A small image denoising model, trained from scratch: normuon at rate 0.0024.
Rows from block 4 of a small image denoising model, named by matrix and row number. Rows with one number belong to one channel. Each number is 500 + 50 x the weight over its row's rms, rounded and kept within 0 to 999. All counts start at 0. Numbers have three digits each.
After each channel's rows are labels from the 100 images, of 14976, where the channel reaches its highest value: "strongest on" is what is common among them. Only what is clearly more common there than usual is listed. The data: microscope photos of single blood and bone marrow cells. In brackets: how many of the 100, against the usual share in percent.
# convs0: first 3x3 conv (model.mid.0.convs.0.weight, 192x192x3x3, each kernel summed), inputs 0-191
# convs1: second 3x3 conv (model.mid.0.convs.1.weight, 192x192x3x3, transposed, each kernel summed), outputs 0-191

convs0.91:557498524474511431500513521499484474511469535535492478390495467466465270498520545455510573452530493491446511425435495489524482519568497513502437553545454481504446502581581460541576499450518545528507539455495439548482455438486493517458485467532491511531506521447477440519490557492465386572474540537496501545593517472504480546500562581349506508495463407451527437570486418511522483306532506487535487484547489518471422415522511530541469558533476513438490464552419572484484450457504534511469536456507471555494516527489521394479434579414540533495457484546425539577383537441475623446
convs1.91:490454483469525471554580398471516540470426518466532473529459522501505695555482393480567531348447467462413478430525514475544515544468475466527531485463488481444491533480592529511431547562514431472494472450518520424485530541533555544488495516496569428557540578572511568516496452437472512536500558546479555529571487422525519504545433458563455544503424484520528563427510494483439470329622446534458452550457537537491434403543470493500551502498460532549464541482488541525541570519427503481568546487527524582566523448563451558497433431572448467476515537404547470532495441532550447462
strongest on: cell type: segmented neutrophil (40 vs 20)

convs0.148:554505507548524516493426488516589553493533511387425462466535531513542543510544582550477548497447384505476471510428518472527508533521492510496472519499554461448445577521522546454495505481555492487390415456490500530534506423524590513517546501535490459396527421532507539439518540602487457486474589450577534593520578496478488513406527402481503479454491495443422398479526390540309562416452641488502602523493561549454472539499577458473500482536442485532509467489508475435535435424527458532489471572404485571431491564509601443539505519485524540515506507557550470486518499549427484506
convs1.148:477514476542579502672515547511537512504468464545545483541415508449620543442491481473483463453486560507521552542512509533521557483527447488435507495487550449496514399467486468562481516517531528491537528490496477360492486510467499519446536489465495454688436566519502449547562499489545498501489437574308471469460407523457485479438477444500400505542379549454576543480591507528468436568370594524472411486533454495503553515476450495497536505493591523457514483603497499481453466541530530495475552453515440433490474505471520510517468461462503450532501468443564563525452558487588467410
strongest on: cell type: erythroblast (37 vs 14.3)

convs0.168:505476511440490453433461498609534302540502554486663557430534539404484450498426484497472515394469493479383426482515580459518477521511523487445455514488527501456469537423511522480439545484515506527460524463495436492519503475473457550548449404503542404518524529507572375495561510554545442476581541548512384528567516538470614500481461482395468521486445533462453448532517467433463492530485563511469539517512432461450466489496553432534527557581512534485536495488418557485499556437619529495499559528480583532471502392498490573459432497518498488463503422485423477496557536570511495515
convs1.168:578462519432434414534426459481561482451490485571438453541553447500493494531509477518507462518544524513490508472519474552504556471480390482466428461520555572482486484587390474501471473417509523534555465476508558469480518450512510458510471502415459492470467497550543661406523463450398565468437501410418549419480463505503439571497533473535439421471516514465435530505454520446515424483418475504454529458506456554562500512480469562460468321410469577532511514442460502503521465473490293497520515451496424505488504481534537416569492480441512491497420510482562512429452391485526514443
strongest on: smear: peripheral blood (62 vs 16.2); cell type: segmented neutrophil (62 vs 20)

convs0.38:501404438518544524537491534446478504432454533500517493482445508479429418503470590434494452540506523435497491564482513575528490478545583501425512481450449555519554478467521567445481449488560502528566513521437509326599427478557475507467512515442486556471515420602535528512421533470442562503598403446536478471521502524485540460577463471471505468719561531412540472398468577522445440487435572366448561399535525550531509481416470526501530490518522538569480452443427535473478479502532519494499484448547499529478428494541525571498501533542530512483516487537486433480545399486457466476
convs1.38:535444498450536486350565474586449465497568503418502454522500423496561511501545482571451417466530512445496529579565466446441510494471501500594498457540452512531507600545463587502476530502491392510515477555448538487485473506558534517396568497494541491430522454471449501486437469522581475481489543487462505505492518450391458522473479582471498547552543444523533477529551481485563449465559494529534391547519540512514482509586562416422483544530616392585480518543463547524479572550512546490484494430476632488499379534537480334478447485566442504457526590551465528496468554516409466518
strongest on: cell type: segmented neutrophil (41 vs 20)

convs0.14:593588484504470489439534431391505606512488469500510523495527458514518547472452475516479594492538457545514490586510534480465507588526566546546479561475465539479556524397552439543453523508520535461455468517448547453495620583539501478446464553537448519454559528456524516544465533547430566463448452469568539574611471520456525578529471437483534447493446517607509499473497526475630566540503455547524512476513529389586543466463427493499457484494477528461407507517539582509467461486482498473500549601492484528557356448519472416520605591502493542492525605535495539525530655466514455549
convs1.14:464466564562518556518486500486567417472337473467468476538583531518343399506526509486503526554434549490447510518560474507455535444480477468437493496489417491543459566442563586523416565490465446523474526444551396443566346512448440526538508398519502496468515582458483537458492514393469481510463455581591505464491513420505529473529566453481486485505437505503543439521537425523448478450643476519466399415481472469431521464489482485525520437416448528513535515479524485568477429512422570556448551486506481446472509432458452508572559494479497487570412562504518472526574539482465500483
strongest on: cell type: erythroblast (33 vs 14.3)

convs0.3:585480434550523483509632583511546472534507571369413478506491539406502545557448488485493521477518493504494503466440453521480525552546479488504447413522486552461460513469447506494495475543503404357425436500502471466421532519478512394563451469456440446563590464475535431486534557425515446425462472417520390484468575489512618415498489528513501570410436492527503494526440420473494506596493469514535604458551514517355513515537409546549508454503480513528590448469471555504493459471557516547546443466513430502476575468516511493490501435542521478499485533489475560464612482432465452413
convs1.3:576469539417593521590462477539496468548500496526428450478399489512453462513578524533562454488593502451535485465479508501449535428456444512493591618466473436526462444635552476534522545515511523478490595468526566547472425563535506396513526477482541533453528465562487507544512512483518411534437434500542537490514495615392376439477464519441514420546482530540478498489602446487523415460508458438499560461403492411655488421457506552467472470534430573459532474535452459483437485488482524474505479449485409504426491515493593504466447569571502493377557488490502513517512521511552511490
strongest on: smear: peripheral blood (100 vs 16.2)

convs0.58:475461538470544507525586445469524558488562468352391473476487479479555541510481459513493496520443500496481445442546549495430537503466527342519568541496551498459567460564476461444499427476622503497503516550406545465544533495520424461476482524598455535571460435530449521511445478599446577522420491531527488566494454513468420509480573566477535442500502499504490586522434408535554517539482542528541472546550374605568539503593583565548541491463557546479549516505472471502456486552417515512575439443446407461515542480472483461481580538535588550497493575462513542424458560563421469492
convs1.58:486504507505537474535570447475494463525399406475553459486559603436534529479485477440510370533487526490468471484493522458499510548528477532465422507553517484481501507518563442492480499515480466549525531543525471419455534509458558455426447531525435513430494582576516468478619568432422495548477499459474508451550452464526617572448504407619400514524429378517466394416490553431472484485441475433492374439550506357411470557509465436504466427562524431475440504546518494518506526429610485472547509483529553562439446493594517447510491454526479543572429499484513529497560486492518542485
strongest on: cell type: erythroblast (62 vs 14.3)

convs0.1:552479446541488496502425483453496515501573534419507509470530501505498450471445367517580523466490480568417455463444481371562605524532570440464543455410425443502447461478463412480461496452431469477534480449476444501521540445494531447464445518516500407439538489513491540477485513641509517500522559500507504492459508420494493533544499514454399589542507446557522446402492439511506511497519521499490475467466499480419509575515558459485483439497604428539466436631500483410570509471416430536587571511514452492442450506428448475437485463595503590486558564441482580502500449597395444490
convs1.1:503489476539510474458436564545492527424455536453530424592439481635510509505494537518370473532631516574548534585690509508529551490416473540452405457512558511519504442588560497401611553465530478541470521474490468418456411538505482547433516432502472430536537472462464424532538466449490477504429488532397503568438499473454506485536501459395498537470480458463482524536497480492481425455470464511490602518527503511505573521543534515494502486510484470431524584506447498621536521479490477482477435378427494459562507512515495539467478430485556533506498582499512510515501532556496634435
strongest on: cell type: segmented neutrophil (63 vs 20); smear: peripheral blood (52 vs 16.2)