Rows from block 2, named by matrix and row number. Rows with one number belong to one channel. Each number is 500 + 50 x the weight over its row's rms, rounded and kept within 0 to 999. All counts start at 0. Numbers have three digits each. After the name is the row's rms in percent of the matrix's.
# convs0: first 3x3 conv (model.enc.1.0.convs.0.weight, 96x96x3x3), inputs 75-79, a 3x3 kernel for each
# convs1: second 3x3 conv (model.enc.1.0.convs.1.weight, 96x96x3x3, transposed), outputs 75-79, a 3x3 kernel for each
convs0.0 105:475462509474358401516528423508454509519565553490442494490503574466433434474547559505468548523491479495521473490466543494493520504568553
convs1.0 108:497479516477509550467471521511467434444473486500473523483556503504520511549483561525495493499414518496527484505487477492422467481577535
convs0.1 092:516512515453470473473482435454459489489511536447483540510573495460545600510465475465496496485506580491503524458505472492452457484448505
convs1.1 095:530526527568558555514506492468469504478515543478535537466475469473557620444494539539503557545551501446468453488429503464415539479436508
convs0.2 106:514529506455521523507522429475484493521468512503461498496465463446575417445514451484482490488459525480514529571543546473438564494453441
convs1.2 089:512590543478561491507553521498478608424483590489432527558547547543376436513486537517542521481434473468477528537561507530468412484452424
convs0.3 099:477415435509487502447414480523478522511484516519478487458420387456455522487486520544509476561499539500514559514557513491602517482533435
convs1.3 097:662660576610610569607687560473453403485450362520510457465488509465500513526564557520561529505551524537526531503422500496479484487436471
convs0.4 095:538558561523460500476495490523576575526496484475466424532498522549480480534478518543549458541514486476529548481511523443484489460463472
convs1.4 099:521568559544535516461448457500436476454419439499456473442476454467498481501479479514515454578534475510426385481545489557525533499451456
convs0.5 101:494510505437462409434492442520438446510464481506453498539509479483537501506501526476442376522393331485444392578504453470423493463536474
convs1.5 101:533525572481518450544612490483483489505520482463471521536532488571526465520520483559574520550584509608544452554483527486501534558475545
convs0.6 098:520514512487519505521572543478453477433548518485532463510486486491552471501548538461507517486597571480461465524522535515525516494525487
convs1.6 118:513501480513515455498487525507483507470462600534496553507426438511414422467421476433422507463432563506454554520490446542565469479523508
convs0.7 097:498500504472494543528536499480483469460492495506496488543498535507480485482496499535554516512482504525518430443425486475461516468507512
convs1.7 109:487522439569531409549534399507505505561459462557498486587615488579533461469471456502544543588513516529433486515487496536531517444527560
convs0.8 099:515474498486418486486508486463447531448424498455472527469403489499414437517411453502437480504396491527449507444510481492405477390397496
convs1.8 105:521488449555524519537513422555487448529432444515493511537513538566519556551532522450447462468518477460462469494526513505506527541472554
convs0.9 098:477447442518499474557527508419399459463464442521547534505477502514474511480446513479467458525474457514512528515428538497489399502504473
convs1.9 099:433419430447477451447551494521523608570548574552610612528468451447463444492462485572531502523564560540618538571585499483492489481492485
convs0.10 100:488507498515491496503500513562579579505460546519486596505517506506491495508477434454485542508482568522472579441502493431479486458523515
convs1.10 101:472467495476536538479504550531539477574547447512512533468463538463450541491518554455501492477487562470469501534486487485414445449408511
convs0.11 090:519495498486493540396478507456493497415446457484528554497482541514423475485477466448439505534465486519437422541563544422442532474461484
convs1.11 096:484498435483518510505545498520447410586537426587590516484550567514534524450517526510569536507553555506509495510458522507492479538498443
convs0.12 105:480492532472452496496507491523549444520564482540553432533496498447447591416435565468564518498579525501528518452500605436528574482515611
convs1.12 099:470456462495506486512481526606506488571528507539452508581637473528492502546478514512477535541456519450473549436443562468495540434519539
convs0.13 100:564546577504508468500421541495529479541614545533534527499541475535532526529484454528507467531554543521575587432411536519519541616530568
convs1.13 095:449414391493426394442419468490486436495504432494522450493481513503472435538511504452466478542429422468520541517504437493559540432435511
convs0.14 102:477465452465512475451456521478445449480457479457474490503511494514512496471548548542513540546539537517499514477532526546572490544512561
convs1.14 104:495596556601688617643692642505578623495504576492550531455528578468503498503500479516472418462421488440460506490500512563550472522485423
convs0.15 098:515540523484521489528559582436518378492572433470465483552552530416507495538594559511531477487486468507507529491499504547606509522504488
convs1.15 103:455433513464481582536486564544512536430467550423482546464489516531514512535508518550478538435441507482454420576569493608542464526506407
convs0.16 100:510560473472532491490495496527549519482531498534518525528553537522557517518482495435452538512533475483483483510508510491397511531472533
convs1.16 095:486474455529559560462550489510519527485470485490436415517490536520519500551545517565559561533604583472480500498442469477518492476447460
convs0.17 103:459551502457454515499532512489600555514488467532511529455462433496460467503427456577527477543580490538549495452501513553517484568524502
convs1.17 099:499455484463463461494483488481492514503576500437471521512395446604557496541496426498419493535522503497544576504503478462435506424413455
convs0.18 100:545449524597473446472546398524480459571535526485405490491447438548448445537566469492546514460547525441504481447381443539393443486460534
convs1.18 106:523455505526468558531480541475529524495445435445421404509515477496545451540563515504506532553504484515502427517501507528592506554655546
convs0.19 095:457478425504484478547513452415360506472434487474511451476450476528499491517451405442474492507529463537606504516360516427369422510415501
convs1.19 101:487438453513519529508507595530502448498499433502514436530511524567551565459508467545573539540547524499528493509475425481452449455556525
convs0.20 096:465489482488532568509488476546525520499420432582502473462515518486491522469481466492520499564431514556470516517506497557504511524500493
convs1.20 094:442464537458487478393505495532530437586475339533553498467521521440534462449553552505474518539483543494440478497465445484463471484490507
convs0.21 108:511546485507482550517478533494483440419529450376480416503488540460416538576470515471528505481554531519539479522493478505443436507479450
convs1.21 110:486547519510524518544575585507630574533589576555533562513602530517528566490505547494519453508482433491538467523489457489414445476432485
convs0.22 093:510496503469490441516508515542485458552438383547559465515481463427419492460439487462493438487540462463523454460480455454411412553449535
convs1.22 106:511498494576598520568609519496465409534474407579533508539566553573608584545580495504468486537568467568519442473553438565520445532520507
convs0.23 097:525450477485430524561522504484510525523414485579490429458514483447491440508472409476512526549461505528514458612602455527515471437427448
convs1.23 088:507522475536549484535497513482516457451455410490419442521553542535432508551483388510459475466384471482501517529514484496468452513445433
convs0.24 100:520469467488481493439472500465502492455521511462567475518545469505485495460425480477476581501558589472439472474472429482579553478460441
convs1.24 101:461457554457467551557515490504518553454510582519503518473459493525427487497479483492490454517545509446431495490582576528490527511527503
convs0.25 101:495518505479469543490414544498505525517562613510562546468496487444518562394485590504496481517549536515532498500464439466415497469401539
convs1.25 096:487543510461471417466410372489526549461494536437424490527560537491500541489538507562479420465458445467547533436475521448437517499560540
convs0.26 106:492398480444493512511426446472460488525447409497467409518530578520532481443455447477437452507496446472498495432510448531485549503532473
convs1.26 096:531526535462564546558536513489466431486473414473493492481516579517470511454450417478491493462493526459465482514556479440459437512467418
convs0.27 106:464473531453543544511475505462475505507503490463459503490507498494461514475375400457509485561501443573501485499515455426551481531454465
convs1.27 102:497525501480470534490512516464551528483549542445521560506461520464473519475516540557528517548534457584557500511576474561442419498488533
convs0.28 094:498455464482469489501449452532482499475507485419429444461493496464525507469436449498565516479558486467475463473459448407470531425476465
convs1.28 094:547532551563501513560550546489511491393443489447426451471437477471491477500459558491497495513472586536444495571576548514510523498446532
convs0.29 096:479507510450512458509447531447473529450499468497532505480528476520468559498422517510531494515511508496486486462445513499442476534511516
convs1.29 098:495523517450544513478557512473420534476469447513574518467436464546561512484516497523503487508496577503488538457479439516449472570512488
convs0.30 099:469499505510445523503481546487517511511521403541462366518534502547525499474472507487472480467517384500466483530551540502487525496530547
convs1.30 100:487485560486513508520530445550528485550500553516448498594620469518549531533522578476528547564677564493509532535498524460542608493526489
convs0.31 094:467417405439417467480508492440513486387531558442503529490458496432370497450446492513517471515520377555537429512511467515498503479478487
convs1.31 095:532524429519565481579538479542623509539617545503552520459517431451488494470495458473545529537617559438511532466531441456446457421419460
convs0.32 098:486529453572495448531491508504513502515583470490492480516494482563583461534555538472507538458560508516560511439445429427404440505516440
convs1.32 095:507507428571487447525485517487539537445433558493437474421445581483452487490474538501495530468453498529539503512449514458494534448498533
convs0.33 098:539516509527585482533462464445470398463431421494513495503470529600537469511530438456480479516500486477445453501430434464535489460521495
convs1.33 093:427532524401544514407481554522496514503574481438487469531502462452509465464473490521540498533524518431487483491516488476474490549531469
convs0.34 113:533485479456523505549448505455478514477493467509496508578513526504488550483482528487522484469478525474544436420482498456542431526516555
convs1.34 093:469446511458478468492545448466416459457475445453357450437529529449519459458486435592611584628547486578502518427546524520564482560535508
convs0.35 107:480514486455525511473450490436431489488511457434434479492466554531614416514561501534440517503535467480481500550562559555407539508572547
convs1.35 096:503463504437527522451459505463461480447471480480490514471437496499544515508503511608554517582583601535513563507513573422485538440490518
convs0.36 101:445534480474469458480518430449565472472584432462447407518512441479481486396434478453515494457521551453416451511435417496453518490451448
convs1.36 095:524558499525502476587556475549545512496527550444487576478506524542578479522483405557520522575648518478476475523550500494458491524458453
convs0.37 099:469546466473497520472538474546509533525409486513399481495598515592400569539613508529541505555483525511553536417498538456545424452485455
convs1.37 114:510482481411404437518448448502457494476401549518428493499535491492406517560496493491532537505474433476425454495563540477531496482497483
convs0.38 099:453434466532424457505527446513440471535457538475436541441433502481488474484491461505492511513438511520538554550518494533549500534513541
convs1.38 105:496394457527472422454519518495514478445459455512516542486531509514529505564528535445462441466474510561535528462438459478383459545567492
convs0.39 095:460480505517566527486562510443447467433515483360486455523545498539544513583533514534497454574602363489575410488487429487509477481459461
convs1.39 106:541444473484473447492435523516564608427497511441499486455458515453399450457431442572548541582535560511475537502506513524492511494508556
convs0.40 101:510474522516418517580484442481544531507464566528498544516501510467426487493531485459460485500431498492452445467599487538568495531429445
convs1.40 113:498514481427522571459519473534542415542604449423516485484530460530566568472490533487475474458500477512596523449497503450409493544513548
convs0.41 095:526512525540500446509478542505469506511476539500458582495551537442492481491443454484489512453425543492448499526489461561488410491524410
convs1.41 106:487481509546528500492437442458515525421495482499522474516464498511472514502524527586510459540491464519471440507506514552479528606544561
convs0.42 101:433491482439563458448371538532493506499548460518550517511488516546554503481458542510492469489522424485489454523514496490459491523518543
convs1.42 103:456497474534459518558495488459507526509471562449444482396481560350583535396496472485543440610564445475480462523514491519557520503482516
convs0.43 092:508500487444558501510467540520563499486507435468476414522477566488463490559536547472518464495533479473497537559502572482387534542494552
convs1.43 113:453447433396502449433399409544545505552531490542505484496515517456447505506462527490497504524584453459479463526500512491456459480438494
convs0.44 101:535455498505401488536490513466455424512559451497507507506541499540438497503503510535601477558608469447408357491444498511506533492546566
convs1.44 108:458560561547561566536523490502453448531548542572552552529569465596636567547561532562529462599545527477550482463512488508461406478473452
convs0.45 108:468507467491547476417478431558538516456460498481573472458466496465504492480523478457482487459533502479553445567486449524415538517510479
convs1.45 107:514480490453491441482481538501487501472445484451459440550611513585501487452473535479563538563494555567487580442464526512599589589573491
convs0.46 106:545463459526555518531550485513537550504449469493498473521480520511469459530532538471513469417353352505527449452550529519538563484435558
convs1.46 100:451456499517530544611624604467453472548503452560587501469491524557580555428453491510503434516451417506522499509487453482448488514455529
convs0.47 099:478529491434398496502433432552524549506498539545535561511449534548547574527559557519454459520518467497493481547568554536418491521545609
convs1.47 105:573543523480432520474443454487496460546536460525487451505459471436467530441478528579543463539558471554574536532567495525556586478486541
convs0.48 102:483459446435416399435405421426501510485479446476459434501553505516459505452518506481469466484477523455453487495441412441449484530580490
convs1.48 099:520528485446543520431472483452455545457552570521621543397478471412426474496483534392452484432422446462409436467473530518459446521506458
convs0.49 102:520521510523532488488506436474473473512497572389405514414461505411472474429423458496543554504510538519503517482518463450436449507467471
convs1.49 098:449517545483495522384368413515500497447420409473436436485566630443479570489554580492527516502488486486423432510514474557543464471526504
convs0.50 099:412451447473486472392498488529446429408470518429499506564532530510510477492426555483500474495534487540504494471460573458469419404472535
convs1.50 090:532573484537580653509623564493486442519566504453485503523497529530576530463470501443565475528531461516479485504563501503536522439489507
convs0.51 115:544470533544582501514572514489510557487462479433519504494520505528479518495519487504494471542386535498450499567516504521528475527431494
convs1.51 097:347464449441514461464477491488506532456512447416479453542432491519518457500532447547516518555541480572558486525504467501470495525477449
convs0.52 096:431482516441544446444456538456457510398380485364403435453424383463444461435447490502468481487455476491474527569552475523528540428545569
convs1.52 098:499548489570568550529532525533565493523481512561522531430558538484428437483491471472531545531555545478495546500461482452525461472482496
convs0.53 097:480458528487474498479501497423486506459413468457420446497494474516451480477486412483478490507463445497481485459510499473529535444403443
convs1.53 092:441524499513542495479602512579556531527538457502548566524518427489564452438531462520481519531558515567543524514538537440487534502470569
convs0.54 098:518460531511458489461457465483495479502540518519526500508524454519532449548518462418419504482527518531574515450400448466419504524553436
convs1.54 098:499568506459520506478514529487393480460476472487499484469515483511489474528505513470401451524467506536545506525500488486451472467460463
convs0.55 096:468467440530509458531506501450486491537567555494514542509476493572419492527538576565590549540500534472481542529474418474397379433499540
convs1.55 088:488520453537537446519448525487457537496478526498456580494540448542522508584440448498507564494490520435389506461477529495498486482475454
convs0.56 105:497489543548436464511505463491536471471490571544474572441421526497477364438488390487459437540394510487440455574568581576553548442462517
convs1.56 087:507557550507514454447462465477570571422591587426542539487451561501498550506592524500500448478449467572460477518575508484504597506419393
convs0.57 097:523390457546477406429497453535534570487447471510565510531540476474343508487546527490511490498489485491484469500578584381442530403331440
convs1.57 098:544474492563493418565527538475403517534459453412354451509543502421586564399433453464482392496530411486437411546652619487500640476482514
convs0.58 094:442471522452417503511528469576541500533518458538519416509514478509466444545475443519497462530517444550539469567573519559515443540486479
convs1.58 102:411456472534506533467556504556458444549445452480474527483468524583519508583542498540464426536523455492429381490517485569469443568516406
convs0.59 104:478545490416468472481539545534529473505591595523577547506547515438397521522578621591503546541574586585557579529428464454495456474468466
convs1.59 089:450493475477485495466534479502430386444398478500471493439519552469479512458472491495424364511500381456453447561572449545511589537562594
convs0.60 109:474504517606390456449617560486477465474544522553516503462464463458362484496576480495482398471595552479550536505377540508522438495371415
convs1.60 095:512531520487525514588467487431450477472450484462494476498481515445519569472470501588535555540560497501470497526533536534470525525609632
convs0.61 096:469544491450462499554511442501529474434456430532559475480475498524464509558471496506537528481518554545535566511470528446443490452394409
convs1.61 109:499514547502497594507426582481526548477483529501482416453496442521528509546629572487494459462441456464428447514474442537525501540599601
convs0.62 108:545531521527550621557516493479549585479567526449516469501522450446484522508428419490472457468531467476467441496455418492468510511504521
convs1.62 108:487491527469426405548531455521553527449481528481455496547554490551539538449482527553549525540564477551508546505440574505533497502526529
convs0.63 100:478430475454423527581595496447512502421444513462506555484468461520497546518483457495499499534497534499443502522439439482511499449520459
convs1.63 098:470444508464515506569593499437508547471543539552536475501526512443427437530449432526541516499541487457499538552620582487492557483445538
convs0.64 091:543519560520476467556501527515558497480458469499533488484520567514464476551597537433518536500521550488493456441490539468435445456493569
convs1.64 100:496477531511501570494491558448562535481608566496506508500506446477515509528546545544502529494510492535471581540504451495481489471489572
convs0.65 102:492523464501486468489455485511481477510401425553448486445457518508425463510597499512477501527460504487528474486461443531402462487424443
convs1.65 096:508460540488582510509546505473562602478503484469493456546507454536504504562482474465388449499433443487446488534623479543485438600564485
convs0.66 101:543550544528503511568554551462462437450402462486443494504518537441550505435479483514465497511415486534526538563447485530480518478516522
convs1.66 109:447405486426434449466535474493494500541509503510473524524538553526493514574531479472430476474424493469441488466421481453476458526574477
convs0.67 098:509530529455435505511407479441407428441495424511492447474485516456422465464408470506515527465475480477509541541488515485459537497513485
convs1.67 095:556521573489542464466482468523490508524492486483488490514585546543664599526582522500576532590661507506449433468495566513482537508512482
convs0.68 100:470471479476490473533493408528577578544485574467436503449501463405498432429428447508504556508429573550550543502521574541483468537450500
convs1.68 101:564557491572604461509471394467549550449435538506504511504548482494447490533489477467458508474403474455416569480507454555552469471466432
convs0.69 097:495490479466461502523526502500448493473485487478453482413439491479498513490488545571433522437410442487516536384461474475458496506499451
convs1.69 104:535495515506565589422437437499514504476522530505512450493500452533461535507497490467494488452456515502516562475465501551516570552522555
convs0.70 092:495422470546490532541558505478486495449497437497553401508470479514524527510563597470433462470471443502523455537504523476488562489503489
convs1.70 101:433457391403407371499507435483536583452458549447435515518542579499474487544505482516595503534590511495509537476491549548577614564625605
convs0.71 103:450480468502475495535526544531473483420447497460474492512518480532461543530445530455455506473437436509531494428491510448535474434427488
convs1.71 097:503584514561532440532454461448441451510466521474502534433427542453465503419488469468477571494470587515474509497535556504497529517569534
convs0.72 098:468517506504495565534534498498450488488478445468448452562534546497495541455417443451506463492481470534537547522530567525453479516484469
convs1.72 092:512498504560549517404469483555552497487447465490482460615616629511465471507464469491488523529486564529545597519494464437432490469501468
convs0.73 106:507475494605536443605591474499521464526506536515541564517516487502483491531456498472464450515507446505486427472535510532525481445454463
convs1.73 117:477534365548495334489484400515559583452439454423406395430438504419368442478422480580525515465453482480471519560578532513472429468418419
convs0.74 108:512572537526548455491525511502518471480445517514507483481522489415475501504620509461520528493513515506485438449477483511636484523427552
convs1.74 093:451471468490521454475485507460415399457409373464467486548565591486491544482467492569568528562494482528511500491562498539517523526477481
convs0.75 098:478501513412460526433492424468518489492436472538516536507532536434487557489511518462467481555512528529500480498500434516499508499469497
convs1.75 108:540523523561504504596523507467462485501452426528590516412449542437452501506510532465428496432439511497460535518516504578534490567581472
convs0.76 106:603516525561432527457535531509466463447475475495455538467451518445471456435468475542503499511558507577504498495473531490542498421567497
convs1.76 095:510472501472479524478417427513554460548503503534515506547493423544511467501496486473528503566580478539562526515483456446402504374443509
convs0.77 096:518530526499509477553432451440469535455518531460518536443524521463413456515454404472475510476570584493521551450400453468387450475572475
convs1.77 091:489507485563493499493538518501567520538564565493496517501539557533523512580570565541550532504623539490522503511560504467493532540505513
convs0.78 100:491497471507494485452546525499539487564431456544421477444483523468423405442537451539480509578505508569485491557512549537512573543456483
convs1.78 093:419458437470482450539443454495541607464529611500534502546541504544543517523547567618512585573468495536467443477504458474479389399448405
convs0.79 096:546533486534524484532472563561509515522451410498499496568471533492516478533484501455408478489504471510498529506415497479476464552442516
convs1.79 104:435511462537557466488521476542501582490442550475435514482499500483507522476518474550532484513579477495528504541522519584546551547602581
convs0.80 104:496499510536448485459430451495488534462426509427415455522552537481380402553652557468474489449460452463529513500491505509531502480489539
convs1.80 099:438459533417508599408440513542530492481435384488506535440514527475508554468456405541540505449495550458514550477465466460417481446440513
convs0.81 095:482544536482474465473529503522509491499455436495513488559569538500470509515550562472430459512414450508527494540526512499503496509529576
convs1.81 110:389419528519443496551461560450442505453513441558515470462528520542443435561502433521568527377501555424500552506555515513490435527571489
convs0.82 097:483507528479481530441499589469442488592536593590525532523439463478479470448458559474517559455470527476465465449510532491481456510451546
convs1.82 102:526546530479499585469455527453470489438480482463467528459516542475484509513553553531516514568559520479489500499495462437382470370402495
convs0.83 104:511540510496491475465524444458469482480529499500575482515514489517510476582545496510555542492465459502541502531461462526481511480536530
convs1.83 093:421433448501498443498468404484434456508451535555455491501566434499512460468507545557589483575569565477486580530448487509502500525514529
convs0.84 115:470495476495505443553543472410389428435421404410396397469485454540590478520570463460492469450475455429449447523515515509503502478449471
convs1.84 105:472486470491508528440502507496502511483467510510462500485503448471459452504460517480637610504610556550607563440532493461506585451546545
convs0.85 111:478465487568478467407450495527500481539550536536514563535541507555477491426429515466522506469437431475461500469548480451458564523503469
convs1.85 087:508498542521529550523555500510435455431374490427382506523560548508495507465447503495515488518600542543562538494459502429479524510510550
convs0.86 092:509432541445456532490436511461516489461436469487462461503510515452439512491516507525469496508519618477462594470516510452467445429449492
convs1.86 099:473550586489522548490571527494578579452586543479539529488458438525520521506553500402401500423465599418419510502530507551563570534527526
convs0.87 093:579534424525569495586555508515504480471446493517358481560511516492555464455410428524575540494436447497481462527504481425567465436474500
convs1.87 091:515518425552510539528454448476527486514510525506528477560557486538492446467482453473506560476529538419531514476533483447555545466565512
convs0.88 108:484492491516537597533522577515511439537547471587574518552538490529534540475431490479461405493473455547485513519494551464490468490454417
convs1.88 102:450476457573582470523523460481508496440424520455402479584523536498459481478459492498500534556598574550534557499487483505517518446467489
convs0.89 098:546397445572492447515531478573466496484440488445430435477458410393425408452463483495478547495478539443512535499502518549509518526513497
convs1.89 102:482517492510457523544550524529493517507543533424520532489415422573557502475477448510477482503494538484453436573469479545494523486460476
convs0.90 098:434542512494408531504598484481525560506479504528505521447484520514491497446476516503492425514522475503476518507492457505462545470475516
convs1.90 101:514539539538603581517553573500544519481471504513520514487505526526485571533505552540528515539481514506515510525550462551547475551553447
convs0.91 094:473457517536491451532449438509538530528553495520482490500473547482478468514439466561582595508462463444418471480454477492532552484437436
convs1.91 105:472505420493523475518574505569566524520445513456402430497517502493445486496424414483545498467552527486529513527517524457532459432434418
convs0.92 091:489482486421431470457488460464460485486435484450427496451518540413397519464439477467572639467526509564495508498513480468454518478481507
convs1.92 103:579601600486556502585589513540550519534516495559520508427486520508511642554477480479424441492435507466484517496516494528519527464424474
convs0.93 101:534496562485502451443540527408448420450414408515461437533514504513578524545508583460440468470424473469409466547542496515481551529472558
convs1.93 094:435479655449521651476497595541554469446586545466589649468461471496529494478485479460548571430530546429425455505454465552572493512472459
convs0.94 095:499486487491512492472493476500452427460480442557460462491527530556504486501500505495502442506517406450500408460536550514594487439438523
convs1.94 101:555552537599511512548445525581516453516500346487504515468510533505546566502510505547564521624534428551519446456466431530481458526571516
convs0.95 095:510508454571556507437567573505504468536498446521482449495500497521504486464479433489435443512467444505422475485507532530471526508436491
convs1.95 089:465441514445478452471460410517474501480470499487511544543558507466533505436497501453523518555648524563542538509605565460529543533492525